A small multi-label audio tagger, trained from scratch.
Model: arch conformer, layers 6.
Rows from block 3 of a small multi-label audio tagger, named by matrix and row number. Rows with one number belong to one neuron. Each number is 128 + 24 x the weight over its row's rms, rounded and kept within 0 to 255. All counts start at 0. After the name is the row's rms in percent of the matrix's.
After each neuron's rows are labels from the 100 clips, of 14976, where the neuron reaches its largest size: "loudest" is the band of the loudest frequency at the time of the peak; "top examples" is what is common among them. Only what is clearly more common there than usual is listed. The data: short read English sentences (LibriTTS-R). In brackets: how many of the 100, against the usual share in percent.
# gate: first MLP gate (model.blocks.3.ff1.gate.weight, 512x192), inputs 64-127
# fc1: first MLP up (model.blocks.3.ff1.fc1.weight, 512x192), inputs 64-127
# fc2: first MLP down (model.blocks.3.ff1.fc2.weight, 192x512, transposed), outputs 64-127

gate.191 093 [112 118 119 102 150 135 182 149 127 119  97 146 129 112 132 140 109 139 140 139 113 117 136 120 149 141 156 136 122 118 120 105 153 133 181 141 106 144 100  91 117 167 147 129 152 152 129 160 129  96 128  95 117 118 197 132 164 150  99 150 139 123 124 147]
fc1.191 096 [152 122 138 151 106  94  89 147 157  91 180 176 163 126 162 163 127 131 148  80 135 151  97 122 113 152 128 137 114 162 199 102 138 134 108 120 139 123 130 189 117 141 134 124 122  75 149 150 117 133 136  82 140 138 113  95 115 123 167 116 161 122 123 114]
fc2.191 104 [136 139 124 104 160 125 142 149 117 116 156 125 135 133 127 126  98 129 142  99 157 112 110 105 109 172 209 132 125 143 138 118  96 142 150 126 179 110 124 127 116 151 110 125 134 127 122 139 132 143 150 130 112 152 131 137 120 135 122  90 113 162  99 124]
loudest: 500 to 1000 Hz (39 vs 6.2)
top examples: the word "by" (61 vs 1.3); the word "to" (36 vs 14.5); the word "be" (26 vs 4.3)

gate.367 101 [184 184 131 112 151 144 174 131 162 122  98 109 160  89 114 113 127 121 108 114 137 112 152 118 156 135  91 153  95 153  87 103 103 167 113 138 117 147 153 120 164 122 134 122 136 147 100  93 150 111 115 136 102  87 167 162 106 152  97 103 114 164  75 122]
fc1.367 102 [130  76 130 140 110 105  98  82 143 102 117 148  94 118 133 126 155 111 130 129 131 151 168 152  89 156 145  90 139 158 160 168  99  96 128 105 164 141  87 151 124 127 137 127  83 140 139 134 118 122 138 130 101 124  50  97 125 120 167 109 125  96  85 118]
fc2.367 094 [126 148 131 119 107 171 114 120 100 164 111 120 116 119 128 100 144 143 128 145 154 135  76 136 101 144 152 116 128 131 142 105 105  93  95 174 156 110 122 161  86 154 124 148 108 200 126 121 105 130 169 173 126 171 147 103 162 130 146 103 116 107 132 141]
loudest: 1000 to 2000 Hz (56 vs 1.6)
top examples: the word "i" (85 vs 18.2)

gate.329 100 [117 119  72 137 135 122 148 119 135 107 125 116 103 148 133 128 144 155 128 141 125  70 116 108 111 140 107  89  80 149 116 110 174 136 156  88 154 155 106 109 112  96 123 127 130 106 151 138 133 120 164 154 115 134 115 116 143 108  90 159 138 166 161 118]
fc1.329 095 [153 126 128 108 100  95 138 124 117 132 111 136 113 132 138 130 138 160 132 133  95 101  89  87 132  91  71 122 114 131 147 110 136 100 124  90 126 138 152  79 143 101 130 137 147 118 167 126 160 137 121 134 128 164 136  80 160 116 101 143 135 132 165  61]
fc2.329 103 [130 125 132 116 137  98 152  99 129 130 167 131 106 128 106 137 131 128 163 131 128 135 123 136 159  92  87 174 111 141  80 107 138 144 144 151 189 139 125 109  94 124 171 110 143  79 120 173 146 197 120  87 137 132 140 132 155 142  94 141 130 138 125 109]
loudest: 2000 to 4000 Hz (31 vs 1.8); 4000 to 8000 Hz (26 vs 4.1)
top examples: the word "too" (61 vs 1.1); the word "two" (36 vs 0.9)

gate.305 101 [124 135 111  99 132 119 134 139 138 156 123 131 116 140 107 101 130  97 136 153 120 119 145 112 132 197  76  68 146 107 138 130 134 149 146 105 116  81 133 117 124 147 133 132  94 146 164 153 134 156 107 117 163 141 104 152 129 140 103 114 119 117 130  77]
fc1.305 102 [162 131 124 128 111 133 101 126 146 137  88 124 116 166 126 105 176  78 150 139 140 146 127 113 129 132  84  77 114 118 128 140 166 135 125 130  73  89 117 166 119  99 159 125  71 121 139 108  93 117 134 156 123 166 139 140 161 150 154 156  96 146 158 125]
fc2.305 106 [ 90 144 103  88 158 145 128 163 127 144 158 140 112 132 175 124 113 112 130 155 134 108 111 138 113 148 137  98 110  97 150 149 121 120 136 106 130  85 171  98 146 113 139 165  90 141 152 109 115  96 151  87 138 148  86 141 105 152 184 129 127 114 141 109]
loudest: 4000 to 8000 Hz (56 vs 4.1)
top examples: the word "said" (99 vs 6.3)

gate.133 099 [170 134 158 115  85 117  99  91 149 134 115 155  89 126 137 143 125 111 155 122 104 117 132 141 136  99 128 121 106 147 134 148 149  97 145 117 135 109 145  97  96 132 136 151 129  94 106 164  86 126 110 145 106 132  98 116 132 119 102 185 130 126 154 158]
fc1.133 099 [138 156  81 132 168 155 150 112 131 115 137 104 166 129 117 149 127 134 102 115 130 133 157 133 132 153 103 146 128 147 104 153  92 161 165 135  85 146 107 157 159 115 132 120 103 166 129 101 134 106 128  95 102 124 156 120 143 174 159  99  94 144 148 130]
fc2.133 121 [142 117 115  95 131 118 130 155 100 121 146 108 181 129 141 130 137 129 138 181 123 169 150 119 108 103 173  96  93 126 122 141 122 173 108 126 147 150 123 110 111 140  70 127 138 148 133 155 100  98 159 170 148 132 121 128 140 130 114 120 169 127  74 112]
loudest: 4000 to 8000 Hz (85 vs 4.1)
top examples: the word "see" (56 vs 1.8); the word "to" (43 vs 14.5)

gate.39 103 [118 156 133 129 131  84 117 117 146 112  83 110  97 106 146 127 143 106 116  62 158 151 119 116 169 165 137 140 147 111 167 151 156 167 149 126 109 104 105 127 130  75 153 111 112 125 122 111 157 110  91 140 123 192 149 111 105 116 106 164 140 152 115 105]
fc1.39 102 [147 142 114 120 117 108 110  96 139 121 116 143 119 102 118 132 145 115 123 125 166 151 135 105 131 143 136 142 151 116 139 151 134 167 106 122 124  69  91 127 101  46 147 158 119 164  94  98 122 107  85 127 119 153 169 120 117 118 126 129 160 128 122 127]
fc2.39 085 [116 137  88 156 136 116 126 113 122 122 123 131 180  91  78 166 149 113 107 100 129 122 135  97 168 130 127 132 108 128  86 117 130 144 147 136 146 108 134 115 147 126 135 169 138 159 117 169 126 154 137 110  79 134 176 121 120 121 122 161 115 123 113 168]
loudest: 250 to 500 Hz (74 vs 10.3)
top examples: the word "good" (74 vs 1.5); the word "a" (28 vs 11.7)

gate.432 098 [139 132 129 149 149 143  83 136 157 118 151 117 146 185 132 117 129 131 119 114 148 132 127 130 123 116  88 117  88 156 137 121 119 162 129 131 171 165 116 104 114 152 115 143 115 139 169 120 100 127 106 150 156 122 113 145 120 158 148 144  84 120 119 199]
fc1.432 095 [147 123 126  96 131 125 115 161 124 119 110 111  86 150 134 119 135 161  92 148 104 116 139 100 101 144 167 129 120 124 101 125 135 147 129 148 141 108 116 144 142 180 169 117 152 117 154 138  98 113 117 120 131 160 125 173 110 136 163 143 121 126 129 136]
fc2.432 099 [154 138 133 153 147 132 133 126 143  72 127 139 135 114  95 157 165 136 103 123  90 147 134 160 175 126 135 148  91 152 128 118 130 134 167 135 160 158 162 164  85 150 149 136 101 118  93 102 146 148 112  75 121 119 147 103 117 154 128 138 130 127 105 140]
loudest: 2000 to 4000 Hz (85 vs 1.8)
top examples: the word "she" (31 vs 5.8); the word "shall" (26 vs 1)

gate.140 097 [129 111 159 137 133 129 153 127 112 132 130 136 119  83  92 192 150 119 123 124 127  96 153 130 104 145 121 135 119 146 111 144 126 139 124 162 134 138 158 135 138 141 185 115 136 118 144 156 142 142 128 105 119 112 124 122 125 133  74 128 135 171 144  80]
fc1.140 095 [133 163 107 159 181 139 126 103 168 118 117 144 148 156 133  94 106 162 137 128 103 133  88 109 130  84 107 167 117 117 147 103 173 119 140  65 126 103 110 145 114 144  81 104 124 110 115 116 112  93 138 173 125 169 141 103 141 100 154 140 130 103 116 136]
fc2.140 127 [ 99 149  96 134 120 143 167 143 105 122 102  99 163  91 147  97 133 144 139 137 105 149 132 114 147 106 121 144 129  84 122  94 138 126 148 123  95 135 115 112 123 115 110 174 100 191 169 129 142 117 107 126 131  94  97 138 129  96 138  88 157 114 107 150]
loudest: 500 to 1000 Hz (41 vs 6.2)
top examples: the word "thought" (82 vs 0.8); the word "of" (26 vs 9.6)

gate.69 112 [172 117 143 103 145 133 140 108 104 115 105 159 142  93 153 157 112 147 138  98 112 147 146 140 154 140 145 113 131  91 115 133 129 142 135 170 155 162 121 167 140 121 157 135 155  95 140 168 116 125 112  85 117 114 141 122 116 119 131 176 173 102 152 140]
fc1.69 102 [130  84 152  98 120 110 124 112 134 126 102 132 138 117  97 129  74 135 110 116 111 146 168 130 153 105 149 136 144 165 101 122 156 141 144 131 149 111 175 106 131 101 128  93 121 136  75  71 105 167 128 144 102 152 152 138 111 124 129 141 130 135 160 112]
fc2.69 106 [150  72 129 144 118 138 107 163 113 132 135 125 116  87 112 133 119 161  75 166 132 124 116 128 122 184 130 125 144 142 124 134 127 108 158 106 137 170 133 106 133 187 106 113 114 134  90 135 133 105 125 113 110 120 175 106 165 134 142 148 144 156 117 168]
loudest: 250 to 500 Hz (27 vs 10.3)
top examples: the word "don't" (75 vs 2.5); the word "i" (42 vs 18.2)

gate.240 103 [114 117 140 149 204 119 157 132  89  99 114 177 143 101 163 129 124 161 185 137 136 143  92 116 100 152 142  98 112  90 118 130  87  95 108 141 141 128  99 138 108 101 116 162 128 123  87 105 143 118 136  91 138 147 103  90 130 121  90 184 117 146 121 132]
fc1.240 098 [112 169 153 105 154  99 131 160 120  97 103 117 115 126 143 103 103  79 132 140 126 110 113 125 102 123 158  97 122 155 133 144 142 148 164 110 155 111 138 145 117 132 158 127 146 125 122 138 100 113 128 160  92 150 138 145 133 145 155  79 127  64 134 114]
fc2.240 077 [154 159 139 123 116 149 169 159 113 110 132 150  96 144 112 118 132  95 127 111 133 136 112 146  96 153 133  83 145 115 150 151 128 125 140 124 111 162  71 138 159 109 101 122 148 141 101 114 148 114 165 167 110 153 111 132 155 153 162 102 144 151 197 110]
loudest: 1000 to 2000 Hz (33 vs 1.6)
top examples: the word "not" (85 vs 6.3)

gate.492 095 [149 140  97 143 149 114  91 107 159 136 133 133 143 104 181 127  76 122 138 140 162 126 112 122 115 134 124 127  96 160 143  90 103 119 139 153 121 128 130 165 142 151 129 153 153 135 136 129 111 100 130 165  72 133 132 112 128  55 114  94 140 113 113 119]
fc1.492 103 [156  99 184 103 114 142 144 139 125 100 141 138 155 112 101 140 167 149 125 149  85 139 131 141 118 138 146 106  93  87  92 119 146 108 155 136 156 147 154 146 110 133 137 106 134  90 124 100 104 124 118 111 146 135 128 148 140 117 119 142  72 110 110 152]
fc2.492 078 [102 142 109 137 120  85 146 151  99 153 116 143 104 180 146 116 140 129 113 122 154 135 150 132 128 128 147 156 151 109 107 178 154 131 125 120  72 144 113 120 131 118 120 130 138 112 150 108 105 130 131 128 149 137 110 100 170 118 137 129 152 122 139 183]
loudest: 4000 to 8000 Hz (25 vs 4.1)
top examples: voice: male (79 vs 46)

gate.11 098 [102 168 130 125 132 127 145 120  90 128 109 126 155 160 126 109 140 174 134 138 152 127 110 141 122 166 166 132 131 167 117 160 115 131 136 136 101 142 141 155 119 173 185  97  98 119 130 156 129 150 119 128  86 150 111 106 130 139  99 123  95 150 122 127]
fc1.11 097 [ 95 126 127 133 132 154 152 129 112 163 161 156 105 129 122 107 163 113 105 176 119 117 108 133 148 110 130 143 160 127 112 160 137 137 144 106 155 137 113  87 151 111 137 127 179 133 116  97 133 145 133 121 141 151 112 111 142 139 124  96 125 136 116 139]
fc2.11 069 [ 84  79 108 201  87 132 167 152 138 105 109 129 148 124 114 133  94 113 132  96 179 114 100 105 124 171 133 156 165 161 174 144 130 124  93 136 124 132 128 129 131 128 158 124 131 119 133 186 123  99 175 126  88 149  87 128 105  86 127 122 127 139 144  93]
loudest: 2000 to 4000 Hz (43 vs 1.8)
top examples: the word "she" (41 vs 5.8)

gate.289 101 [141 118 131 126 109 132  84 123 114 105 161 140 123 130  85 145  98 132 142 146 172 125 142 121 103 162 133 148 129 121 165 149 105 180 138  87 161 166 127 101 122 111 114 121 108 163 128 129 145 141 151 124 112  92 102 165 133  95 119  96 110 131 131 109]
fc1.289 094 [131 163 134 125 152 159 141 122 159 120  90 111 124 138 154 119 191 153 128 119  80 138 139 142 151 133 128  88 127 162 127 163 170 106  81 132  99  86 153 153 127 144 148 150 113 119 135 107 138 123 159 119 151 146 159 100  94 155 100 138 162 144 129 139]
fc2.289 117 [171 106  95 169 104 136 136  89 124 129 100 122 129 112 144 108 140 113 153 146 115 172 184 125 117 158 164 162 144 123 139 121 120 103 132 139 144 149 118 182 110 152 109 110 116 154 139 147 103 158 137 138 119 166 115 176 137 172 104 111 141 134 164 113]
loudest: 250 to 500 Hz (48 vs 10.3)
top examples: the word "is" (98 vs 8.4); the word "it" (77 vs 12.9)

gate.385 103 [142 130 161 131 155 178 117 124 131 167 144 113 178 143 106 140 130 109  87 126 143 118 120 120 113 148 166 156 127 115 119  74 128 125 153  90 106  96 143  96 111 124 138 110 163 137 136 178 125 107 166 150 135 116 155 145 156 108  74 146 108 121 137  69]
fc1.385 097 [108 102 120 109 102 142 118 114 122 148 114 105 156 169 102 140 112  90 108 142 142 141 137 158 112 127  99 115 121 158 142 108 138 135 122  89 141 108 138 126 143 101 127 126 125 114 117 130  77 100 140 131 136 106 147 148  91  75 104 187  88 109 137 132]
fc2.385 094 [145 142 137 143 150 115 131 127 121 133  91 156 103 157 117  88 120 116 147 116 135  92 112 140 149 153 117 156 147 120 103 116 116 152 141 143 125 110  94 112 137 124 130 146 112  99 151 104 155 116 140 122 100 156 164  96 145 125 117 123 119 157  92  96]
loudest: 4000 to 8000 Hz (30 vs 4.1)
top examples: the word "mr" (37 vs 1.3); the word "think" (28 vs 1.7)