python train.py --model="multi-label audio tagger" --dataset="short read English sentences (LibriTTS-R)" --train_examples=26041 --gain_aug_db=6 --time_shift_ms=100 --n_mels=80 --hop_length=160 --input="log_mel" --spec_augment=true --win_length=400 --arch="conformer" --norm="rmsnorm" --hidden_act="swiglu" --mlp_ratio=2.67 --head_dim=64 --fused_qkv=false --qk_norm=false --layer_scale_init=0.01 --inner_norm=false --subsampling=4 --layers=6 --width=192 --positions="rope" --kernel_size=15 --num_labels=200 --init="trunc_normal_002" --residual_init="none" --optimizer="normuon" --muon_scale="original" --learning_rate=0.0098 --momentum=0.9 --nesterov=true --orthogonalizer="newton_schulz_5" --adamw_lr_other_params=0.00078 --max_grad_norm=5.0 --cautious_weight_decay=true --max_steps=6500 --batch_size=128 --epochs=31.9 --lr_schedule="wsd" --decay_fraction=0.2 --final_lr_fraction=0 --warmup_steps=320 --weight_decay=0.04 --adamw_weight_decay_other_params=0.01
Rows from block 3, named by matrix and row number. Rows with one number belong to one neuron. Each number is 50 + 10 x the weight over its row's rms, rounded and kept within 0 to 99. All counts start at 0. After the name is the row's rms in percent of the matrix's.
# gate: second MLP gate (model.blocks.3.mlp.gate.weight, 512x192), inputs 0-95
# fc1: second MLP up (model.blocks.3.mlp.fc1.weight, 512x192), inputs 0-95
# fc2: second MLP down (model.blocks.3.mlp.fc2.weight, 192x512, transposed), outputs 0-95
gate.384 094:46 45 57 66 56 46 60 28 55 67 81 45 69 60 32 49 69 41 54 50 43 42 38 41 53 33 56 54 36 40 52 48 69 42 53 40 43 33 54 56 47 47 55 59 57 40 42 46 51 69 42 52 50 48 45 65 50 59 57 52 37 36 51 55 58 65 62 36 50 38 43 41 49 55 76 59 39 46 52 65 45 66 47 55 59 72 59 48 65 46 54 35 44 40 56 57
fc1.384 093:33 48 64 20 40 54 45 61 44 36 37 69 34 36 62 39 43 64 54 46 44 51 59 65 46 65 51 49 65 65 53 52 45 56 49 57 68 46 45 36 64 44 45 51 51 57 44 53 44 29 45 45 48 53 71 45 46 44 37 44 61 58 52 47 50 46 56 64 46 53 53 52 49 35 41 48 64 34 57 47 70 52 57 45 51 38 46 57 55 36 34 64 59 64 45 57
fc2.384 096:70 66 51 57 49 52 60 60 59 51 45 50 47 49 52 61 42 49 44 37 62 35 49 45 38 45 53 52 51 40 52 64 44 50 31 40 59 45 46 57 42 51 44 56 26 41 46 33 66 57 33 52 54 57 42 33 72 37 52 52 55 35 61 42 44 43 62 59 47 67 55 40 47 36 60 55 44 53 62 53 50 38 58 49 51 40 38 52 47 42 58 57 54 68 53 49
gate.385 097:61 57 63 59 56 33 40 29 58 52 60 53 37 43 55 62 43 52 42 46 39 54 59 54 46 53 64 43 49 74 59 42 44 27 40 56 60 52 59 55 57 50 47 73 66 55 50 31 54 58 37 51 53 52 58 59 46 60 55 35 38 36 35 59 65 59 61 46 49 47 55 44 43 55 53 55 37 54 45 52 54 51 60 44 41 38 37 61 54 61 67 52 43 43 37 43
fc1.385 100:56 63 23 45 54 60 39 54 41 50 35 70 51 32 40 57 58 49 35 35 50 72 51 57 60 49 57 51 64 60 43 48 53 73 56 54 47 47 44 39 54 46 47 55 43 71 45 45 73 53 57 36 47 45 51 36 43 57 44 36 70 55 54 51 64 57 54 49 32 46 59 51 47 50 47 53 40 70 55 37 57 57 44 47 52 65 55 36 54 54 36 40 48 69 48 55
fc2.385 090:59 62 53 59 57 62 53 48 60 68 44 48 52 48 49 52 39 55 44 66 48 55 57 48 48 55 48 52 53 26 69 78 70 40 32 56 38 40 49 65 55 43 44 69 52 58 50 56 68 34 50 43 48 62 53 44 39 37 65 57 40 38 56 79 49 42 38 56 41 49 41 46 47 53 37 54 58 61 37 65 56 34 42 64 68 41 74 51 59 56 52 55 47 48 60 61
gate.386 101:53 54 43 35 54 46 36 70 56 46 59 46 59 60 55 47 56 70 31 57 55 53 36 45 54 51 66 41 53 32 37 51 64 53 57 35 58 42 56 34 33 47 48 47 52 45 49 51 53 34 36 60 49 47 51 38 46 49 57 46 57 47 54 45 47 49 66 49 47 61 57 44 58 50 50 67 53 29 39 47 40 72 45 56 44 39 55 50 39 59 52 49 38 35 52 44
fc1.386 096:40 53 58 53 65 60 44 35 36 62 45 47 35 70 34 53 50 22 65 56 43 43 56 47 48 37 48 51 50 57 61 58 56 45 36 41 68 46 67 42 43 55 52 46 36 53 58 56 47 64 54 38 34 52 68 82 48 52 73 50 51 52 61 27 35 48 54 37 45 53 51 56 47 54 46 49 37 54 24 42 33 41 52 43 47 44 51 47 57 50 45 52 56 69 65 63
fc2.386 099:51 53 60 49 65 36 45 52 53 60 55 72 41 50 62 47 57 38 55 44 56 49 55 44 37 68 64 43 68 42 47 50 38 45 40 45 56 45 48 48 39 50 54 36 31 51 23 47 70 59 56 35 39 34 59 59 51 27 49 51 51 66 55 35 46 45 44 34 59 35 38 50 55 44 62 45 51 54 60 33 58 47 43 46 59 49 36 49 60 35 54 48 36 53 68 42
gate.387 099:52 45 45 52 58 34 34 58 61 56 49 54 70 53 53 38 54 39 60 52 38 49 39 60 44 42 50 37 69 48 41 73 38 34 43 36 60 69 57 47 64 55 60 48 53 43 52 54 38 47 48 39 47 50 40 54 36 42 51 55 63 37 39 29 56 51 63 35 46 52 46 47 37 57 48 56 40 37 44 50 61 46 47 40 55 64 59 61 48 40 38 63 30 42 37 39
fc1.387 101:41 39 41 41 57 59 45 40 57 43 45 37 44 35 40 51 60 47 49 66 60 45 54 56 50 63 43 39 39 45 55 47 53 70 43 69 51 52 49 48 56 64 54 56 44 69 61 62 46 57 53 40 63 33 53 50 49 38 48 35 73 66 54 67 55 57 48 50 35 49 55 44 48 48 59 24 55 56 53 54 56 59 48 62 43 54 60 61 52 47 49 47 43 39 51 58
fc2.387 091:49 45 31 51 68 42 30 48 46 55 56 44 62 58 48 53 51 61 55 73 72 47 52 52 42 54 65 41 60 55 46 70 29 45 44 43 30 46 52 57 54 51 55 53 60 35 59 45 69 60 44 37 58 37 36 41 51 36 63 39 46 55 64 54 57 51 42 55 44 54 58 55 43 31 59 41 55 41 50 58 39 50 62 55 39 42 66 40 60 46 49 64 47 47 45 56
gate.388 097:52 55 48 29 50 46 38 40 44 54 45 51 60 65 58 66 51 68 54 46 48 43 31 43 46 40 50 49 38 43 46 48 20 54 77 49 42 52 45 63 66 54 35 59 54 54 42 53 49 37 74 49 45 46 59 40 70 30 51 51 52 61 43 42 51 53 62 45 65 49 59 57 57 40 55 55 48 59 39 33 66 51 44 43 38 43 43 53 46 36 43 68 48 54 47 32
fc1.388 103:46 50 46 46 62 60 63 52 47 33 42 37 60 49 61 37 60 45 51 34 53 53 53 61 59 48 54 52 48 48 47 48 74 55 30 56 55 65 50 43 55 42 62 46 45 44 59 47 46 58 41 58 65 55 35 57 46 69 54 57 46 43 45 63 40 32 50 48 49 46 46 44 44 62 41 39 38 44 57 64 68 37 57 37 55 43 56 51 65 56 49 58 53 59 64 58
fc2.388 109:50 50 39 59 52 48 37 50 49 47 60 38 38 58 41 42 38 49 39 53 49 45 46 75 51 55 46 43 63 70 30 63 58 37 52 34 54 47 57 44 39 41 66 57 58 36 46 55 41 53 25 47 74 49 56 58 46 59 51 54 47 56 53 37 60 40 54 50 37 46 42 50 42 63 46 54 48 48 42 54 53 46 63 38 46 57 60 52 45 60 56 65 37 35 43 40
gate.389 097:53 36 44 47 75 40 57 49 56 32 45 75 34 55 32 54 55 39 43 41 58 48 51 55 67 48 69 42 44 46 30 54 41 42 62 53 43 52 34 51 50 53 65 50 49 45 57 44 34 50 70 47 48 43 43 49 47 49 42 45 24 53 38 64 72 44 68 32 44 64 49 45 63 38 63 41 48 43 60 35 60 42 39 53 62 54 47 54 54 43 70 46 49 49 55 43
fc1.389 107:54 63 45 52 47 37 51 46 40 39 55 63 44 75 36 41 64 57 47 38 49 49 59 50 49 51 56 69 54 62 56 53 61 36 42 43 56 53 57 40 40 42 62 60 57 50 57 58 49 35 50 39 61 37 49 54 40 52 38 45 45 64 42 75 43 53 40 54 45 60 41 51 69 39 60 33 51 53 38 52 56 46 28 67 48 72 49 31 45 41 51 51 50 41 41 38
fc2.389 103:42 39 60 38 59 34 60 61 47 29 60 43 60 48 48 46 67 61 52 51 52 56 51 67 57 67 52 63 53 49 54 49 71 50 62 47 59 50 58 58 45 49 44 51 38 60 53 56 36 59 34 41 63 37 44 56 40 37 48 54 57 54 47 56 24 41 57 48 49 49 47 40 65 64 47 60 54 63 46 59 27 51 57 53 60 67 50 42 51 40 54 44 43 46 55 59
gate.390 098:64 53 49 56 32 44 55 43 54 30 60 54 60 57 32 57 54 53 56 48 57 57 56 52 54 67 55 48 59 56 41 47 48 51 56 68 40 54 39 42 50 50 55 44 51 47 51 32 55 43 45 44 59 49 40 44 47 24 53 62 40 52 45 50 62 40 56 50 47 41 42 31 62 48 70 53 49 42 49 45 63 47 51 36 51 79 57 73 48 47 40 32 43 32 51 39
fc1.390 091:87 38 46 34 44 51 55 43 29 42 56 55 56 52 58 52 47 53 44 52 38 59 47 55 48 45 52 57 42 55 24 52 60 50 54 48 43 61 41 41 52 44 69 54 51 33 39 42 49 35 55 48 44 54 32 52 56 34 52 48 60 50 43 48 55 50 59 56 63 67 43 48 62 50 57 37 50 35 45 58 60 30 50 54 77 41 54 42 55 49 55 57 48 48 53 25
fc2.390 112:58 38 56 50 57 43 54 53 46 36 58 52 57 43 31 71 60 73 55 56 53 62 62 72 37 60 42 57 38 58 37 55 53 55 59 61 44 70 31 56 49 49 42 41 36 67 41 48 44 16 41 47 48 42 71 57 51 57 56 54 35 60 43 46 47 45 37 50 48 57 31 33 49 46 49 41 55 26 45 49 69 50 61 51 64 55 50 48 43 56 53 41 49 62 36 46
gate.391 112:52 56 75 57 46 63 29 36 52 36 43 68 57 60 49 65 37 59 56 52 48 33 43 68 52 30 54 34 50 45 40 55 40 48 41 56 55 58 49 66 34 47 56 66 36 43 44 38 52 48 41 46 52 48 49 49 44 47 44 50 57 43 49 30 56 53 66 37 59 46 53 62 42 58 44 41 34 52 51 46 50 44 50 64 54 58 69 44 50 48 38 44 55 35 49 52
fc1.391 114:39 52 34 50 42 46 35 49 45 42 57 67 41 53 35 44 49 49 52 53 59 50 62 54 26 63 49 54 64 60 46 39 47 50 50 56 42 52 76 32 51 51 56 67 51 42 42 39 44 56 57 38 51 65 55 39 54 69 39 66 62 55 42 72 70 40 50 40 65 55 40 39 64 49 56 33 41 55 44 48 47 51 57 59 58 80 56 57 52 61 49 54 54 57 43 49
fc2.391 105:59 39 33 46 54 57 34 50 40 47 67 26 40 44 69 55 49 39 53 47 43 58 55 19 56 69 51 58 47 45 44 57 61 40 70 46 56 54 55 55 58 56 35 46 48 54 40 56 65 45 59 61 52 49 59 34 54 39 47 56 55 43 46 48 56 52 33 56 47 36 44 51 41 72 66 42 66 45 52 31 41 59 59 51 36 47 60 56 49 39 59 41 42 48 57 49
gate.392 108:54 52 65 33 36 40 56 63 45 60 64 39 61 49 51 49 77 47 58 39 57 49 27 38 60 42 56 46 50 67 46 49 57 67 60 56 45 50 60 54 38 51 36 56 60 42 72 48 22 56 43 44 53 50 29 58 55 54 58 40 42 58 48 61 49 39 44 49 45 38 46 38 50 47 48 41 58 45 63 69 36 45 55 44 52 62 46 46 56 45 61 55 50 55 54 49
fc1.392 107:49 50 52 27 48 47 44 42 48 52 60 38 59 51 53 44 58 53 46 53 48 40 66 45 61 55 53 43 59 64 66 62 46 73 73 55 57 44 57 42 43 41 33 57 66 45 53 46 26 44 50 40 53 36 37 50 51 66 49 46 34 53 56 45 58 52 50 45 51 28 58 56 41 43 57 33 49 54 52 80 37 53 46 42 62 61 58 45 58 49 49 42 43 39 51 47
fc2.392 108:24 49 34 41 52 48 53 58 63 50 62 46 59 30 58 62 56 49 49 62 61 27 44 46 44 63 67 57 41 62 34 51 36 45 60 66 50 49 41 41 64 52 34 43 38 49 51 46 43 53 56 41 49 35 28 44 57 44 47 54 46 49 34 55 46 68 62 47 44 58 45 59 45 54 55 41 47 52 45 42 65 47 79 45 69 71 65 44 46 45 58 52 38 62 29 47
gate.393 099:62 50 51 66 44 53 31 30 45 60 35 55 39 47 49 41 47 33 48 43 49 49 45 58 65 49 41 55 51 54 45 49 48 54 48 50 48 40 55 34 51 55 49 46 45 46 55 50 48 43 53 28 48 43 57 69 50 53 55 57 56 57 67 50 41 63 36 50 59 44 56 66 52 66 48 54 67 48 45 39 38 63 64 51 39 69 37 43 57 61 32 42 39 67 36 28
fc1.393 098:39 69 28 42 53 62 49 61 47 61 51 57 57 57 43 52 61 36 26 65 53 47 53 57 45 42 71 49 52 52 43 40 71 63 54 37 44 55 52 50 51 68 41 63 62 45 38 48 46 54 43 54 33 67 60 39 44 58 52 58 44 50 50 49 34 41 76 45 40 56 56 34 37 46 42 55 53 41 32 50 65 37 61 52 56 43 71 52 55 54 52 48 40 40 48 55
fc2.393 103:55 54 40 57 61 37 38 50 43 42 50 37 57 52 60 52 46 50 48 64 64 45 56 51 42 61 61 46 53 66 37 46 60 65 54 71 57 37 54 46 66 61 40 57 53 59 49 64 58 56 40 41 23 46 53 55 47 54 41 54 40 64 41 51 49 59 53 65 68 50 61 68 57 54 38 44 48 42 40 34 44 45 65 75 58 70 39 41 71 51 71 61 49 52 48 65